Weights of a small self-supervised image encoder.
Model: 2.7M parameters, 32-pixel images, layers 6, norm layernorm, width 256.
Rows from block 3, named by matrix and row number. Rows with one number belong to one neuron. Each number is 50 + 10 x the weight over the matrix's rms, rounded and kept within 0 to 99. All counts start at 0.
# fc1: MLP up (model.blocks.3.mlp.fc1.weight, 512x256), inputs 86-171
# fc2: MLP down (model.blocks.3.mlp.fc2.weight, 256x512, transposed), outputs 86-171
fc1.156:44 71 75 40 59 58 54 50 54 59 47 39 43 55 44 53 44 39 58 57 61 49 62 41 59 48 54 27 42 57 42 51 41 49 33 30 52 53 38 66 57 48 37 49 65 30 46 47 35 42 41 47 49 56 41 48 44 68 58 67 51 56 58 39 70 61 39 41 58 42 46 71 45 53 42 47 50 55 48 57 57 67 48 40 44 52
fc1.157:60 71 41 31 54 67 68 44 41 42 46 49 53 50 50 72 49 60 45 45 36 52 60 65 46 60 65 41 47 49 38 55 45 56 56 54 56 40 55 27 32 63 46 51 38 23 57 41 54 54 45 32 46 28 40 59 40 45 36 50 48 62 53 45 56 38 26 55 46 53 40 61 69 52 46 36 63 54 44 35 64 39 46 67 66 60
fc1.158:58 50 54 31 62 26 43 40 64 32 41 43 54 54 55 45 45 55 50 56 42 60 61 48 52 46 39 57 44 41 40 59 55 41 44 39 42 33 48 56 50 53 47 59 47 56 40 64 49 53 48 55 64 42 44 45 49 53 44 50 23 45 45 43 41 53 47 66 35 48 47 51 47 49 55 70 50 53 55 43 60 48 42 56 51 47
fc1.159:54 50 74 53 63 50 52 42 54 41 47 46 46 57 66 44 66 55 54 65 44 40 64 46 39 57 41 33 66 46 26 55 60 54 49 65 58 55 47 29 55 49 33 59 49 36 70 45 60 59 49 31 55 56 50 42 47 47 42 26 54 62 61 50 37 54 65 55 49 52 61 46 38 33 41 42 56 51 43 52 52 76 52 50 41 50
fc1.160:45 57 44 47 43 35 64 42 51 45 63 38 59 64 64 75 57 61 69 59 64 33 45 70 75 63 51 54 50 40 61 53 50 41 69 55 49 33 57 35 66 62 28 38 56 28 54 40 52 51 45 65 57 60 67 55 36 66 40 59 50 44 54 43 46 37 31 48 63 54 62 51 48 48 47 40 60 65 53 65 59 52 47 62 65 61
fc1.161:49 55 37 57 54 37 48 51 64 44 40 46 55 49 46 48 53 50 50 57 71 64 63 65 64 41 45 39 47 48 64 63 51 58 56 51 30 42 62 41 69 55 65 44 58 33 49 52 54 40 51 41 51 45 43 43 43 58 44 52 30 43 51 39 51 33 39 37 44 54 41 62 56 54 50 54 49 71 41 64 55 40 37 56 58 51
fc1.162:46 74 60 57 60 49 72 45 47 46 51 60 67 64 46 55 46 58 32 58 45 47 53 60 49 48 30 43 51 53 45 48 58 61 51 35 58 53 71 52 38 49 55 59 34 61 59 53 38 23 37 53 45 48 50 47 42 50 54 32 52 35 29 56 72 51 61 43 40 49 52 55 54 50 53 75 54 42 49 59 57 59 57 57 53 56
fc1.163:42 52 56 25 41 58 44 22 41 42 41 36 45 52 51 54 49 59 77 47 55 37 56 52 65 57 45 49 54 60 60 38 35 48 45 47 55 44 52 55 63 45 53 41 44 25 29 39 62 48 44 64 56 41 54 52 59 67 53 53 41 37 55 49 49 64 48 51 68 59 41 47 44 48 45 36 50 41 53 60 66 44 52 52 56 52
fc1.164:49 45 47 37 43 53 43 36 42 56 49 58 56 50 48 51 73 44 34 38 40 46 55 56 46 45 45 50 75 48 62 36 68 58 38 58 29 49 43 61 65 66 48 51 40 51 35 55 37 36 52 43 41 74 47 32 61 64 52 66 51 38 73 49 47 42 35 39 42 48 57 46 47 62 44 42 60 47 47 73 51 70 63 52 44 45
fc1.165:56 48 43 55 43 60 73 30 38 56 33 37 48 41 56 55 44 43 69 55 61 41 44 79 57 55 42 49 59 35 53 78 54 61 38 42 55 61 53 43 28 57 39 59 49 41 57 43 40 56 51 45 53 54 61 46 65 48 44 46 49 33 67 68 36 40 36 58 40 67 53 43 51 60 48 53 48 61 41 68 56 40 45 46 71 52
fc1.166:44 38 41 47 54 56 50 48 57 62 39 42 49 44 54 31 47 57 47 60 45 57 55 53 69 55 42 58 50 51 61 50 65 50 59 59 44 51 51 44 47 57 39 57 61 51 55 53 57 46 60 39 47 39 40 39 53 43 34 50 31 60 62 38 46 28 56 51 36 51 56 54 40 50 43 52 55 63 50 49 67 71 32 40 51 66
fc1.167:58 50 60 57 43 63 27 39 60 48 44 62 59 67 66 45 45 65 58 58 49 39 48 58 44 60 54 48 67 55 50 55 44 52 53 33 37 52 54 48 38 67 61 44 33 56 59 43 49 30 50 45 48 49 62 34 50 56 43 66 51 21 61 43 53 54 40 40 47 54 50 65 69 55 39 56 65 50 44 42 75 50 48 41 61 44
fc1.168:43 68 48 52 53 70 70 52 46 39 50 54 38 54 43 61 31 57 40 51 46 50 43 43 44 59 21 42 53 53 48 25 50 52 46 44 62 59 63 40 38 56 44 32 44 50 50 49 51 31 48 57 46 42 59 59 48 71 44 30 60 57 59 32 64 48 45 56 52 57 46 50 72 44 46 54 45 48 37 69 61 22 42 68 49 49
fc1.169:52 46 52 52 46 48 51 44 50 51 51 53 54 48 55 62 56 56 41 47 47 48 54 49 56 58 39 51 58 45 53 54 56 43 57 52 53 52 52 50 49 49 58 44 53 46 53 35 47 35 44 51 44 48 51 41 48 60 48 44 44 52 58 52 47 49 56 49 49 50 56 52 54 52 49 51 59 64 41 67 67 53 45 56 46 55
fc1.170:58 51 59 56 54 30 66 49 71 53 37 42 51 46 48 45 48 61 57 65 56 32 52 55 54 68 42 44 48 53 35 63 58 62 41 52 36 36 61 49 44 35 34 62 47 38 58 50 44 22 55 51 52 48 43 43 61 43 58 24 37 74 58 57 35 25 57 55 43 57 56 50 38 45 50 60 60 54 49 74 37 48 57 54 43 59
fc1.171:67 54 65 38 62 60 31 53 38 33 43 54 54 45 65 46 39 61 39 51 42 70 41 64 50 50 67 35 45 51 45 47 56 47 44 39 63 46 35 44 41 56 42 40 44 49 32 59 58 60 51 66 37 47 60 44 41 46 40 56 45 36 49 52 60 65 43 46 61 48 71 52 55 41 49 53 55 56 49 38 57 47 60 46 48 53
fc1.172:56 53 42 67 41 71 45 43 56 62 50 41 58 47 44 48 42 43 60 62 46 55 52 57 59 52 33 49 49 50 64 49 56 25 63 36 50 42 34 50 52 47 42 30 60 35 70 56 27 43 49 55 54 46 53 56 53 54 54 50 38 54 68 49 53 43 38 46 19 50 45 37 39 45 73 36 51 55 40 44 53 63 38 49 60 59
fc1.173:53 25 57 44 47 49 47 49 65 44 46 53 42 52 50 40 43 59 46 50 54 41 57 61 60 61 36 38 49 32 56 58 57 50 66 41 34 56 39 43 61 55 47 70 62 39 56 56 64 52 64 46 46 65 52 42 43 38 45 60 40 44 71 45 54 28 38 53 67 50 49 64 45 53 42 44 54 59 55 57 46 48 45 60 48 61
fc1.174:56 43 63 40 49 51 65 51 47 32 43 48 64 59 59 61 49 64 37 57 48 60 64 55 49 41 47 44 43 38 33 55 35 54 50 43 48 58 29 39 43 49 36 53 61 37 50 57 46 49 45 48 43 46 52 59 37 68 49 49 54 58 52 69 62 57 56 46 62 46 69 52 47 38 48 54 53 43 43 54 62 46 52 65 53 42
fc1.175:72 48 56 41 61 61 49 35 48 32 46 52 56 59 52 51 57 56 57 52 45 51 48 51 54 33 44 51 31 53 38 37 46 56 42 67 62 65 58 46 55 50 44 64 43 44 57 25 36 57 52 42 64 51 61 44 47 58 55 38 56 58 44 65 41 62 55 48 65 50 46 38 65 67 53 46 53 61 41 51 57 51 56 52 48 44
fc1.176:44 73 70 46 62 54 70 47 30 48 55 48 73 61 66 58 44 63 51 68 46 52 63 48 38 64 50 56 50 43 53 35 50 61 51 56 39 64 51 44 37 63 39 51 58 60 61 28 30 34 31 63 45 31 51 54 51 47 52 52 54 50 39 47 40 52 57 53 63 48 44 53 57 70 55 56 56 63 65 60 62 51 47 51 46 56
fc1.177:52 42 52 40 71 46 52 54 70 56 37 55 52 48 58 54 49 46 52 36 49 38 39 56 63 39 41 52 52 69 43 47 74 45 53 47 53 42 55 47 42 54 40 61 60 55 62 47 39 38 34 43 42 52 61 65 57 60 42 55 32 69 48 48 48 45 42 53 42 57 53 55 44 68 42 46 51 44 51 57 55 39 59 54 46 53
fc1.178:73 66 43 54 44 52 71 44 49 60 51 48 39 60 59 64 46 57 56 42 33 43 51 63 69 50 51 66 34 60 44 51 52 43 56 42 61 54 60 32 39 49 31 55 37 27 44 43 45 53 24 43 68 56 45 61 52 54 33 57 59 57 49 46 52 37 44 52 54 62 63 58 56 67 34 47 70 38 38 46 58 38 63 52 46 57
fc1.179:64 44 40 49 46 40 38 60 61 50 44 44 62 61 53 44 46 59 43 55 57 47 39 64 52 50 29 52 60 45 50 64 53 59 42 46 46 45 49 46 37 47 50 54 58 39 62 50 45 43 61 51 46 45 68 30 48 42 54 66 24 43 42 41 46 34 52 57 43 44 60 49 49 63 37 53 61 49 48 59 62 46 52 47 56 58
fc1.180:44 53 61 48 59 47 33 57 46 47 49 49 54 46 42 49 52 43 46 43 53 67 62 35 39 32 48 50 44 50 39 49 58 42 50 52 48 40 52 56 48 48 51 47 56 64 46 59 49 44 53 51 46 41 49 52 52 45 35 53 51 57 56 53 56 45 59 56 42 52 39 43 58 43 48 59 62 52 55 41 40 45 52 53 47 62
fc1.181:77 57 48 51 52 53 65 25 35 41 52 61 52 63 43 70 65 48 61 58 65 56 40 66 60 41 25 59 47 49 60 46 30 40 61 51 70 66 37 42 55 53 49 67 54 25 50 46 15 49 41 46 54 48 59 35 34 59 37 49 54 48 51 58 39 59 56 50 57 46 71 48 44 56 58 49 43 53 52 53 78 46 71 61 67 49
fc1.182:57 52 57 64 46 37 54 46 64 41 47 68 41 48 48 42 42 66 54 58 44 51 50 50 45 71 33 43 27 45 44 56 45 53 47 46 53 52 53 49 42 47 36 58 44 57 50 50 42 27 33 37 56 64 35 40 53 43 41 38 41 56 39 36 50 54 56 57 54 32 45 60 40 47 48 47 61 43 50 45 48 51 48 65 57 42
fc1.183:67 56 66 51 51 48 49 47 58 44 43 56 59 51 63 42 36 62 58 48 57 48 39 49 42 41 52 46 52 48 43 55 52 57 53 34 56 59 61 49 39 66 62 58 32 50 60 44 40 37 59 46 45 44 56 41 47 65 40 45 63 27 70 53 55 61 42 57 40 47 53 63 70 54 51 50 66 60 36 51 61 69 48 55 57 51
fc1.184:43 76 42 60 58 42 43 44 41 30 42 59 45 48 46 51 45 55 58 63 40 46 53 66 50 34 56 47 48 41 41 45 56 40 62 47 53 53 43 52 57 48 58 43 48 45 36 69 64 52 64 33 54 56 41 44 25 47 25 44 35 47 64 49 52 55 42 61 55 58 50 59 63 19 49 54 61 65 44 41 63 51 44 49 55 50
fc1.185:46 41 49 50 59 38 62 40 46 46 35 55 50 44 48 53 16 55 42 51 48 42 44 47 65 42 57 41 42 49 45 49 58 47 43 54 46 43 64 35 51 57 55 59 33 44 63 58 46 28 40 25 54 65 64 56 41 73 43 61 56 57 68 53 47 56 31 58 40 77 39 59 52 33 46 79 49 43 39 63 50 40 56 55 47 47
fc1.186:54 51 69 45 46 46 56 58 37 28 36 58 55 63 50 67 46 72 44 48 30 26 50 48 59 44 41 47 45 62 34 51 46 57 50 54 47 41 58 56 44 58 48 66 53 48 54 38 55 49 52 58 65 50 53 45 42 42 51 37 32 43 48 61 56 55 59 45 52 51 62 28 53 43 43 53 67 51 49 56 65 43 43 57 60 59
fc1.187:53 59 40 55 48 58 57 41 22 37 46 40 39 51 58 75 50 51 62 46 33 50 49 58 59 58 56 54 46 51 54 50 49 42 56 47 51 56 41 34 55 58 43 44 44 43 35 55 51 61 37 62 54 61 49 48 40 60 41 44 58 36 42 51 48 56 17 40 56 64 62 49 53 50 41 50 71 47 46 52 60 46 57 62 71 41
fc1.188:50 72 60 31 59 46 66 46 34 48 33 52 53 49 63 55 60 55 57 56 40 42 59 52 46 48 58 58 57 50 47 44 48 51 42 52 56 40 56 52 42 56 48 57 31 43 55 40 56 37 36 52 55 37 46 56 53 61 40 44 59 39 47 61 43 63 36 37 51 54 45 50 48 64 68 51 44 54 63 57 71 50 52 49 57 49
fc1.189:46 58 60 47 50 56 58 51 32 47 43 50 46 60 52 40 32 47 67 44 52 58 53 51 64 34 53 62 33 46 53 45 31 58 36 62 31 56 54 64 40 64 52 62 54 28 34 39 29 56 60 47 50 58 66 56 41 54 58 52 36 49 46 52 52 46 53 55 57 58 50 39 42 57 54 65 42 66 41 47 54 43 61 60 61 55
fc1.190:56 61 58 49 55 46 60 60 55 53 40 46 52 47 64 54 55 40 49 46 46 41 44 64 57 45 46 38 53 38 51 65 52 31 54 28 70 71 43 57 41 65 52 49 41 52 50 54 38 45 51 61 51 62 63 51 43 49 35 52 47 33 67 61 50 69 29 56 46 50 68 43 49 44 51 79 46 55 54 50 51 70 58 37 54 50
fc1.191:53 47 53 54 55 61 45 59 62 54 32 58 56 61 52 52 33 51 57 42 45 40 66 49 74 60 52 59 56 60 55 58 63 45 35 38 45 53 61 43 55 51 36 46 49 47 60 41 48 53 50 50 67 57 58 55 35 75 53 52 55 44 37 51 46 48 31 42 42 57 47 59 48 46 53 50 51 50 50 53 48 47 45 47 45 34
fc1.192:62 36 50 63 54 47 52 45 28 60 33 51 48 59 56 47 44 56 61 54 52 41 64 50 80 67 40 50 44 45 60 62 58 45 55 35 49 38 53 49 56 40 38 54 58 44 45 52 43 40 26 76 64 42 50 50 49 65 53 51 31 35 61 44 38 34 39 40 31 56 49 61 31 45 51 45 44 36 52 66 65 43 39 43 51 42
fc1.193:72 55 64 40 56 61 48 47 51 45 47 51 53 48 47 53 48 56 63 47 49 68 53 62 47 49 48 49 49 59 42 57 62 49 50 52 46 49 38 55 49 75 51 56 41 40 61 38 43 50 52 37 42 65 55 54 42 50 42 36 37 49 64 71 48 44 33 43 54 40 46 47 59 39 63 50 58 63 54 51 59 40 62 63 56 51
fc1.194:54 48 60 37 41 35 55 36 56 50 55 57 56 59 53 51 67 54 48 49 66 51 47 56 45 70 32 49 51 40 43 54 46 36 52 48 51 58 41 43 50 53 45 57 58 45 48 43 24 36 50 46 49 48 47 35 43 58 51 55 39 42 52 51 61 51 57 56 52 39 55 43 39 50 61 68 60 56 46 58 62 58 54 56 72 56
fc1.195:57 46 63 51 78 31 62 51 45 40 52 54 43 50 46 49 46 51 31 50 41 61 55 57 72 45 24 56 44 54 57 60 54 48 49 46 52 70 67 59 57 55 30 62 58 43 50 55 37 61 56 30 45 46 52 40 47 51 55 43 48 64 56 48 35 48 55 54 32 51 50 48 31 41 50 62 45 48 28 40 54 71 40 49 48 48
fc2.156:42 46 35 55 51 30 40 55 59 31 50 53 60 49 39 45 46 59 48 55 60 67 48 44 33 66 46 44 32 44 43 51 63 42 55 56 38 68 35 39 46 41 56 40 40 47 42 56 38 34 49 34 35 44 46 43 43 31 52 54 55 56 49 51 56 56 56 49 47 40 34 48 52 39 57 52 44 55 57 32 40 35 59 59 50 41
fc2.157:36 49 41 49 41 73 42 45 48 60 33 44 42 38 42 64 47 29 61 55 48 55 58 61 46 37 41 59 89 63 68 38 73 49 50 47 54 33 48 52 37 46 54 27 45 55 30 62 49 42 50 51 65 67 48 49 63 55 35 68 43 33 57 36 47 34 39 48 47 65 54 52 49 44 58 54 64 34 60 50 59 52 51 30 50 37
fc2.158:39 55 47 39 44 56 64 49 54 48 63 45 54 39 52 59 58 49 54 50 43 53 52 48 42 54 55 44 57 44 47 43 47 54 52 71 47 52 36 50 53 45 42 46 52 47 66 52 66 60 49 47 49 48 58 39 56 52 59 34 76 57 52 51 50 40 43 54 56 43 55 40 57 53 54 30 55 60 57 45 50 60 57 56 49 62
fc2.159:42 52 52 51 39 56 33 51 52 50 49 59 43 49 36 42 35 48 45 45 51 60 39 50 55 35 66 58 47 66 63 39 31 42 50 20 36 30 38 47 41 54 53 33 31 66 54 59 45 49 53 56 52 51 54 58 63 50 59 66 63 38 34 51 50 62 42 39 64 53 36 53 68 60 48 35 26 46 51 43 59 23 58 44 56 48
fc2.160:58 59 38 39 58 70 39 47 60 46 76 72 48 39 41 48 59 38 42 46 50 39 49 45 35 39 67 32 49 47 53 27 53 60 60 47 37 49 41 58 54 56 63 43 51 75 61 47 43 55 54 30 69 60 39 53 53 40 28 37 46 63 36 36 51 67 41 64 58 43 48 52 50 30 45 44 44 57 58 51 46 56 58 37 37 31
fc2.161:61 47 52 55 45 47 76 61 46 51 36 40 55 60 75 57 49 59 45 50 45 32 42 65 70 53 47 45 56 47 54 60 51 56 52 63 70 46 46 43 51 47 47 64 46 46 56 47 48 55 55 68 55 43 66 50 48 69 59 45 42 57 51 57 35 39 59 54 48 57 71 43 43 50 58 49 47 50 56 54 38 61 42 54 45 62
fc2.162:54 44 54 50 54 53 44 43 27 54 51 65 43 43 44 50 45 42 29 46 54 42 46 55 49 33 39 58 55 67 54 53 49 54 58 44 65 43 50 55 56 56 60 52 57 45 46 48 44 59 57 76 53 48 49 42 55 64 54 37 24 33 51 56 38 59 55 71 62 46 46 50 47 41 61 58 43 52 47 45 64 34 57 49 55 42
fc2.163:52 45 40 51 53 39 54 50 56 63 65 65 60 46 53 40 37 59 43 46 65 40 35 63 63 44 43 42 55 47 63 50 37 48 49 53 55 66 60 64 59 54 52 61 58 49 46 41 48 54 60 51 52 44 62 34 63 44 60 46 38 51 38 41 48 53 47 54 50 51 52 43 52 59 52 73 31 54 44 46 57 65 36 49 58 71
fc2.164:40 29 29 43 35 27 33 48 53 37 49 58 38 37 41 33 57 60 39 45 57 67 50 45 52 46 46 74 27 50 43 40 39 53 38 45 32 65 49 51 39 39 72 48 18 57 43 47 41 49 43 36 43 47 46 60 63 48 70 52 58 52 48 48 74 49 50 38 58 39 40 42 57 69 49 62 51 47 40 70 47 30 61 63 62 64
fc2.165:60 73 48 46 49 59 54 58 44 47 75 71 48 50 48 23 61 32 26 33 37 68 37 44 29 50 61 51 38 54 55 50 43 52 52 64 37 49 48 41 36 57 59 37 35 39 54 49 65 46 40 45 45 34 54 67 49 43 37 38 67 67 38 54 75 53 41 47 36 44 65 46 66 49 53 43 49 54 51 40 38 28 50 45 59 61
fc2.166:60 74 46 47 47 54 70 41 41 35 54 45 48 47 45 64 64 51 57 56 56 39 56 48 47 69 36 37 65 41 57 61 46 48 55 58 49 49 51 44 65 47 50 43 61 47 67 46 40 38 47 48 46 37 56 53 37 49 46 42 42 48 54 56 36 46 59 46 57 44 52 49 49 55 56 46 41 59 64 62 40 49 49 50 46 39
fc2.167:50 36 43 69 56 16 72 55 48 58 43 55 39 54 64 48 42 71 46 63 61 41 47 46 46 66 21 41 47 42 35 73 55 39 50 40 49 50 73 48 49 38 39 56 73 50 43 49 53 51 61 57 36 39 57 29 53 34 62 48 30 61 46 44 41 31 78 69 54 60 48 49 56 53 42 69 49 51 45 32 46 48 40 50 47 54
fc2.168:33 24 46 38 49 50 43 44 51 51 61 23 52 64 39 51 74 38 59 60 70 59 54 38 28 50 39 34 58 43 59 60 52 43 55 48 45 53 45 53 58 65 35 37 72 55 47 56 48 54 47 52 60 42 54 39 50 34 63 59 56 32 33 48 50 56 55 62 57 48 15 46 40 47 52 38 39 48 51 62 53 40 50 47 54 41
fc2.169:36 59 40 55 40 63 38 54 51 54 48 43 38 44 46 48 54 43 51 40 49 56 45 46 33 51 56 48 42 51 55 44 43 49 48 52 45 41 46 47 59 53 57 42 44 59 42 52 50 48 44 43 49 57 41 63 52 45 47 49 53 48 48 43 62 44 43 50 45 53 46 49 46 51 51 47 54 49 56 53 42 51 56 49 43 40
fc2.170:48 49 50 59 40 58 36 53 30 46 58 56 40 56 30 63 49 41 44 49 56 60 39 56 37 45 32 66 55 49 62 52 29 42 32 34 52 52 48 60 38 67 50 46 60 48 51 50 49 64 48 57 42 61 72 53 50 49 45 72 43 29 59 51 27 65 68 54 61 66 57 40 47 65 50 50 41 40 31 58 60 44 58 45 42 36
fc2.171:60 28 57 60 44 40 62 51 55 50 46 37 44 60 34 33 49 49 62 46 65 42 55 39 41 76 45 59 48 51 56 67 52 48 53 62 48 48 55 58 50 66 53 58 52 47 59 48 53 35 58 50 52 58 52 49 51 41 48 47 56 45 61 39 41 43 54 46 37 52 47 48 36 57 57 56 49 46 49 61 45 52 29 50 51 52
fc2.172:37 49 54 46 54 37 22 69 48 46 46 57 37 53 42 44 51 63 53 64 50 49 59 36 09 56 52 53 47 43 42 49 53 41 52 77 48 51 42 50 37 24 75 30 39 55 32 46 50 42 42 53 37 48 32 51 55 28 64 52 46 52 49 45 45 75 57 42 44 46 48 48 56 44 36 59 65 49 39 47 29 47 52 59 58 43
fc2.173:43 67 59 40 48 60 72 43 38 48 53 39 51 62 57 62 53 38 67 48 60 39 40 49 59 49 41 55 66 41 56 45 42 63 55 54 55 61 46 58 53 50 48 59 58 47 51 44 34 60 51 59 60 51 64 66 41 65 37 61 37 47 57 50 30 52 45 57 54 55 56 47 27 59 65 49 47 60 53 65 60 58 67 39 36 47
fc2.174:50 37 29 55 52 42 53 48 51 57 59 49 48 40 47 46 53 33 53 36 57 56 50 45 54 50 36 46 46 57 48 59 54 48 37 54 50 53 59 53 52 38 49 41 54 50 49 53 46 49 46 56 59 61 56 55 61 39 49 50 50 50 56 51 49 45 51 51 52 38 33 39 55 59 56 58 41 37 56 65 43 22 50 43 40 41
fc2.175:54 64 37 69 48 53 52 58 47 47 56 58 43 45 51 58 51 56 44 55 49 61 40 39 41 71 51 48 34 32 61 59 54 46 58 47 41 44 39 43 53 45 60 52 46 52 41 48 41 39 25 29 54 57 38 65 48 46 46 46 58 54 44 48 60 47 42 46 61 47 48 45 44 44 51 47 59 38 64 51 54 37 58 65 55 34
fc2.176:53 40 51 38 59 55 58 41 53 45 47 51 53 47 50 47 63 48 49 39 51 51 34 43 71 27 44 53 55 76 46 49 42 50 49 49 61 44 51 48 70 61 57 54 48 40 69 49 56 69 62 64 47 51 66 53 44 61 46 35 54 50 47 67 62 38 55 54 52 50 43 48 40 45 59 34 49 47 40 59 58 34 52 61 51 54
fc2.177:59 63 40 51 44 68 52 49 51 42 45 65 39 47 54 51 64 52 59 50 48 47 44 60 50 45 63 60 61 49 49 47 48 57 62 55 39 47 49 47 53 58 61 49 46 60 38 48 42 53 52 27 49 49 34 56 53 37 50 47 44 71 51 52 53 33 44 36 36 46 48 48 57 50 43 32 64 49 58 58 45 49 47 57 49 57
fc2.178:53 62 53 39 51 80 48 64 42 44 32 42 53 46 55 56 39 58 57 57 49 48 56 65 51 46 65 56 71 56 58 49 59 58 38 62 52 50 43 44 51 55 50 43 29 66 63 44 59 53 48 60 51 54 64 35 59 58 53 35 57 12 53 59 31 56 56 49 57 72 69 44 48 51 62 54 60 63 56 53 66 57 52 45 54 42
fc2.179:28 63 48 60 55 50 58 41 41 57 46 60 38 38 43 44 52 44 41 49 51 53 53 49 42 48 34 45 52 48 50 59 49 51 53 48 65 49 53 53 40 45 54 46 56 43 42 58 46 45 46 59 51 48 41 56 43 73 55 47 47 61 54 51 46 60 51 60 47 49 46 53 48 46 51 41 50 47 50 43 54 54 50 49 52 47
fc2.180:40 50 45 58 39 53 55 59 51 59 55 50 50 43 36 34 51 49 49 46 53 54 49 42 48 45 45 60 54 52 54 66 47 54 56 51 46 46 56 47 50 48 51 44 52 60 51 54 60 49 56 53 44 56 40 61 55 59 51 50 64 46 48 50 51 39 48 51 45 51 46 46 39 38 61 41 42 50 55 42 31 50 56 54 49 28
fc2.181:47 26 22 54 49 22 57 47 70 52 42 56 47 51 48 47 53 55 58 55 62 33 47 59 69 65 38 55 41 38 57 65 58 53 60 26 40 37 66 36 44 43 53 54 48 45 68 51 44 57 72 31 53 66 58 61 42 53 36 60 51 66 51 41 26 21 53 49 55 66 47 59 48 44 39 55 35 53 42 72 57 42 50 54 34 33
fc2.182:56 43 64 42 46 60 56 48 52 41 54 51 44 50 43 49 67 31 53 50 40 57 46 51 58 31 68 58 52 55 46 46 53 66 42 61 52 50 52 65 48 45 46 66 43 42 53 27 52 65 50 66 49 62 56 61 47 49 60 38 54 55 47 76 47 52 45 40 54 38 60 36 58 50 59 25 43 47 50 62 43 50 59 49 43 56
fc2.183:48 39 39 63 44 32 61 43 45 59 45 51 53 61 48 54 42 66 57 64 53 44 35 52 67 56 41 42 51 43 44 59 62 48 52 50 53 52 44 48 36 38 49 64 51 36 40 54 43 43 49 50 58 45 48 41 46 40 55 58 29 55 67 41 56 35 51 71 61 54 56 44 36 58 34 67 57 32 43 52 53 48 51 54 60 53
fc2.184:56 43 43 58 65 23 51 58 55 49 52 56 54 64 46 59 50 52 72 37 46 42 37 48 87 53 51 27 63 68 44 49 56 52 45 51 59 64 58 54 58 47 53 73 56 46 62 49 46 59 55 49 46 53 68 51 36 49 46 63 45 58 44 50 46 24 43 40 59 49 62 55 38 57 37 37 62 54 57 62 52 47 50 54 54 52
fc2.185:38 36 55 47 48 50 49 45 48 48 73 39 51 65 41 33 70 48 55 74 75 47 46 40 30 63 40 40 54 43 60 60 45 49 56 51 43 51 55 55 61 61 45 53 73 56 48 47 41 41 48 62 46 34 53 50 61 33 64 41 48 34 30 49 60 59 63 52 44 37 30 48 43 61 42 42 43 51 55 54 46 46 42 47 48 52
fc2.186:58 49 61 68 42 39 41 52 43 58 43 55 34 50 50 62 50 56 47 66 49 35 45 54 49 51 24 52 50 49 36 62 53 52 54 55 51 54 53 57 46 38 50 50 67 41 41 43 55 52 57 61 51 50 45 32 46 63 49 40 27 43 65 45 37 50 62 56 56 52 68 51 61 58 41 57 58 57 45 49 50 65 58 52 38 52
fc2.187:49 49 48 48 38 47 46 48 54 50 38 51 45 39 61 53 29 47 66 67 57 58 43 56 42 54 50 53 49 44 60 53 59 45 37 27 60 52 47 57 55 52 62 29 38 59 40 56 40 41 56 55 36 60 59 43 37 50 47 60 54 26 65 54 47 62 51 65 59 62 45 56 56 44 56 65 54 42 58 49 62 55 56 50 65 40
fc2.188:28 62 46 47 49 56 51 44 48 50 53 45 54 38 42 57 49 49 25 48 52 54 35 61 66 49 47 50 50 62 63 51 43 57 52 44 45 35 33 58 55 55 60 58 59 46 58 47 52 59 59 57 51 62 48 56 50 66 46 36 43 57 56 52 59 50 48 51 51 42 38 54 51 49 57 53 62 58 44 41 54 42 58 53 59 59
fc2.189:41 70 59 56 64 50 54 64 57 53 48 40 51 40 52 50 39 45 25 48 44 42 67 45 47 48 50 37 57 66 49 54 60 52 42 41 55 47 48 53 43 59 62 55 40 70 73 61 56 50 62 56 44 42 50 53 48 39 50 41 59 44 45 48 63 52 54 54 34 48 40 55 62 37 52 38 60 57 61 27 37 50 33 50 52 54
fc2.190:63 41 55 50 49 44 51 55 61 48 63 60 64 54 53 43 47 47 47 42 43 49 60 44 58 49 61 62 33 52 49 45 49 46 55 63 47 47 50 40 58 46 31 62 53 42 62 46 50 49 41 55 63 32 56 46 51 53 53 55 56 69 33 47 60 38 50 45 49 40 60 51 43 51 55 53 34 36 48 41 26 50 33 51 35 55
fc2.191:53 30 43 52 45 35 59 27 46 49 43 54 46 51 50 67 50 50 47 32 47 46 60 58 63 50 57 44 57 52 39 41 45 50 44 37 62 58 56 42 51 42 38 57 63 35 60 58 52 54 61 38 47 37 48 46 52 43 49 65 59 46 56 47 42 34 59 58 51 44 37 49 60 67 43 38 46 47 32 44 64 49 43 55 51 56
fc2.192:46 48 45 42 49 64 53 43 57 52 68 66 42 49 33 39 50 41 12 38 60 46 37 53 39 47 52 40 44 47 52 49 43 58 62 53 45 60 45 58 55 49 73 53 52 48 69 47 57 43 49 48 42 66 47 60 64 54 54 41 53 46 48 45 46 54 42 59 43 46 37 52 39 53 66 48 47 50 61 66 41 31 52 46 53 50
fc2.193:57 40 42 42 61 33 53 47 43 54 50 42 58 38 60 46 56 66 45 30 56 46 48 53 70 61 62 51 54 56 61 51 51 29 59 42 47 37 43 39 57 47 48 59 48 66 47 51 54 52 30 44 54 42 58 48 55 55 54 48 77 51 40 52 61 45 53 51 48 40 43 47 40 61 54 37 51 49 62 41 54 37 54 60 64 61
fc2.194:55 48 53 51 69 41 58 51 53 31 44 62 57 49 59 48 45 52 44 58 54 43 34 45 72 48 53 42 51 47 41 48 52 52 48 32 50 64 46 56 61 62 45 57 50 43 69 57 47 53 64 67 46 54 62 41 31 45 45 41 42 41 50 65 64 51 57 52 59 42 60 50 68 36 47 61 39 54 41 56 54 63 59 68 39 50
fc2.195:43 57 58 43 41 67 57 30 40 57 62 63 54 35 57 47 47 37 47 44 56 47 62 51 45 42 58 47 71 55 70 33 47 48 52 54 44 51 38 44 56 40 52 44 50 43 37 50 49 47 47 57 53 68 57 51 52 52 38 46 55 53 33 56 57 65 64 52 69 48 36 48 53 47 71 46 42 53 76 46 67 48 65 51 38 50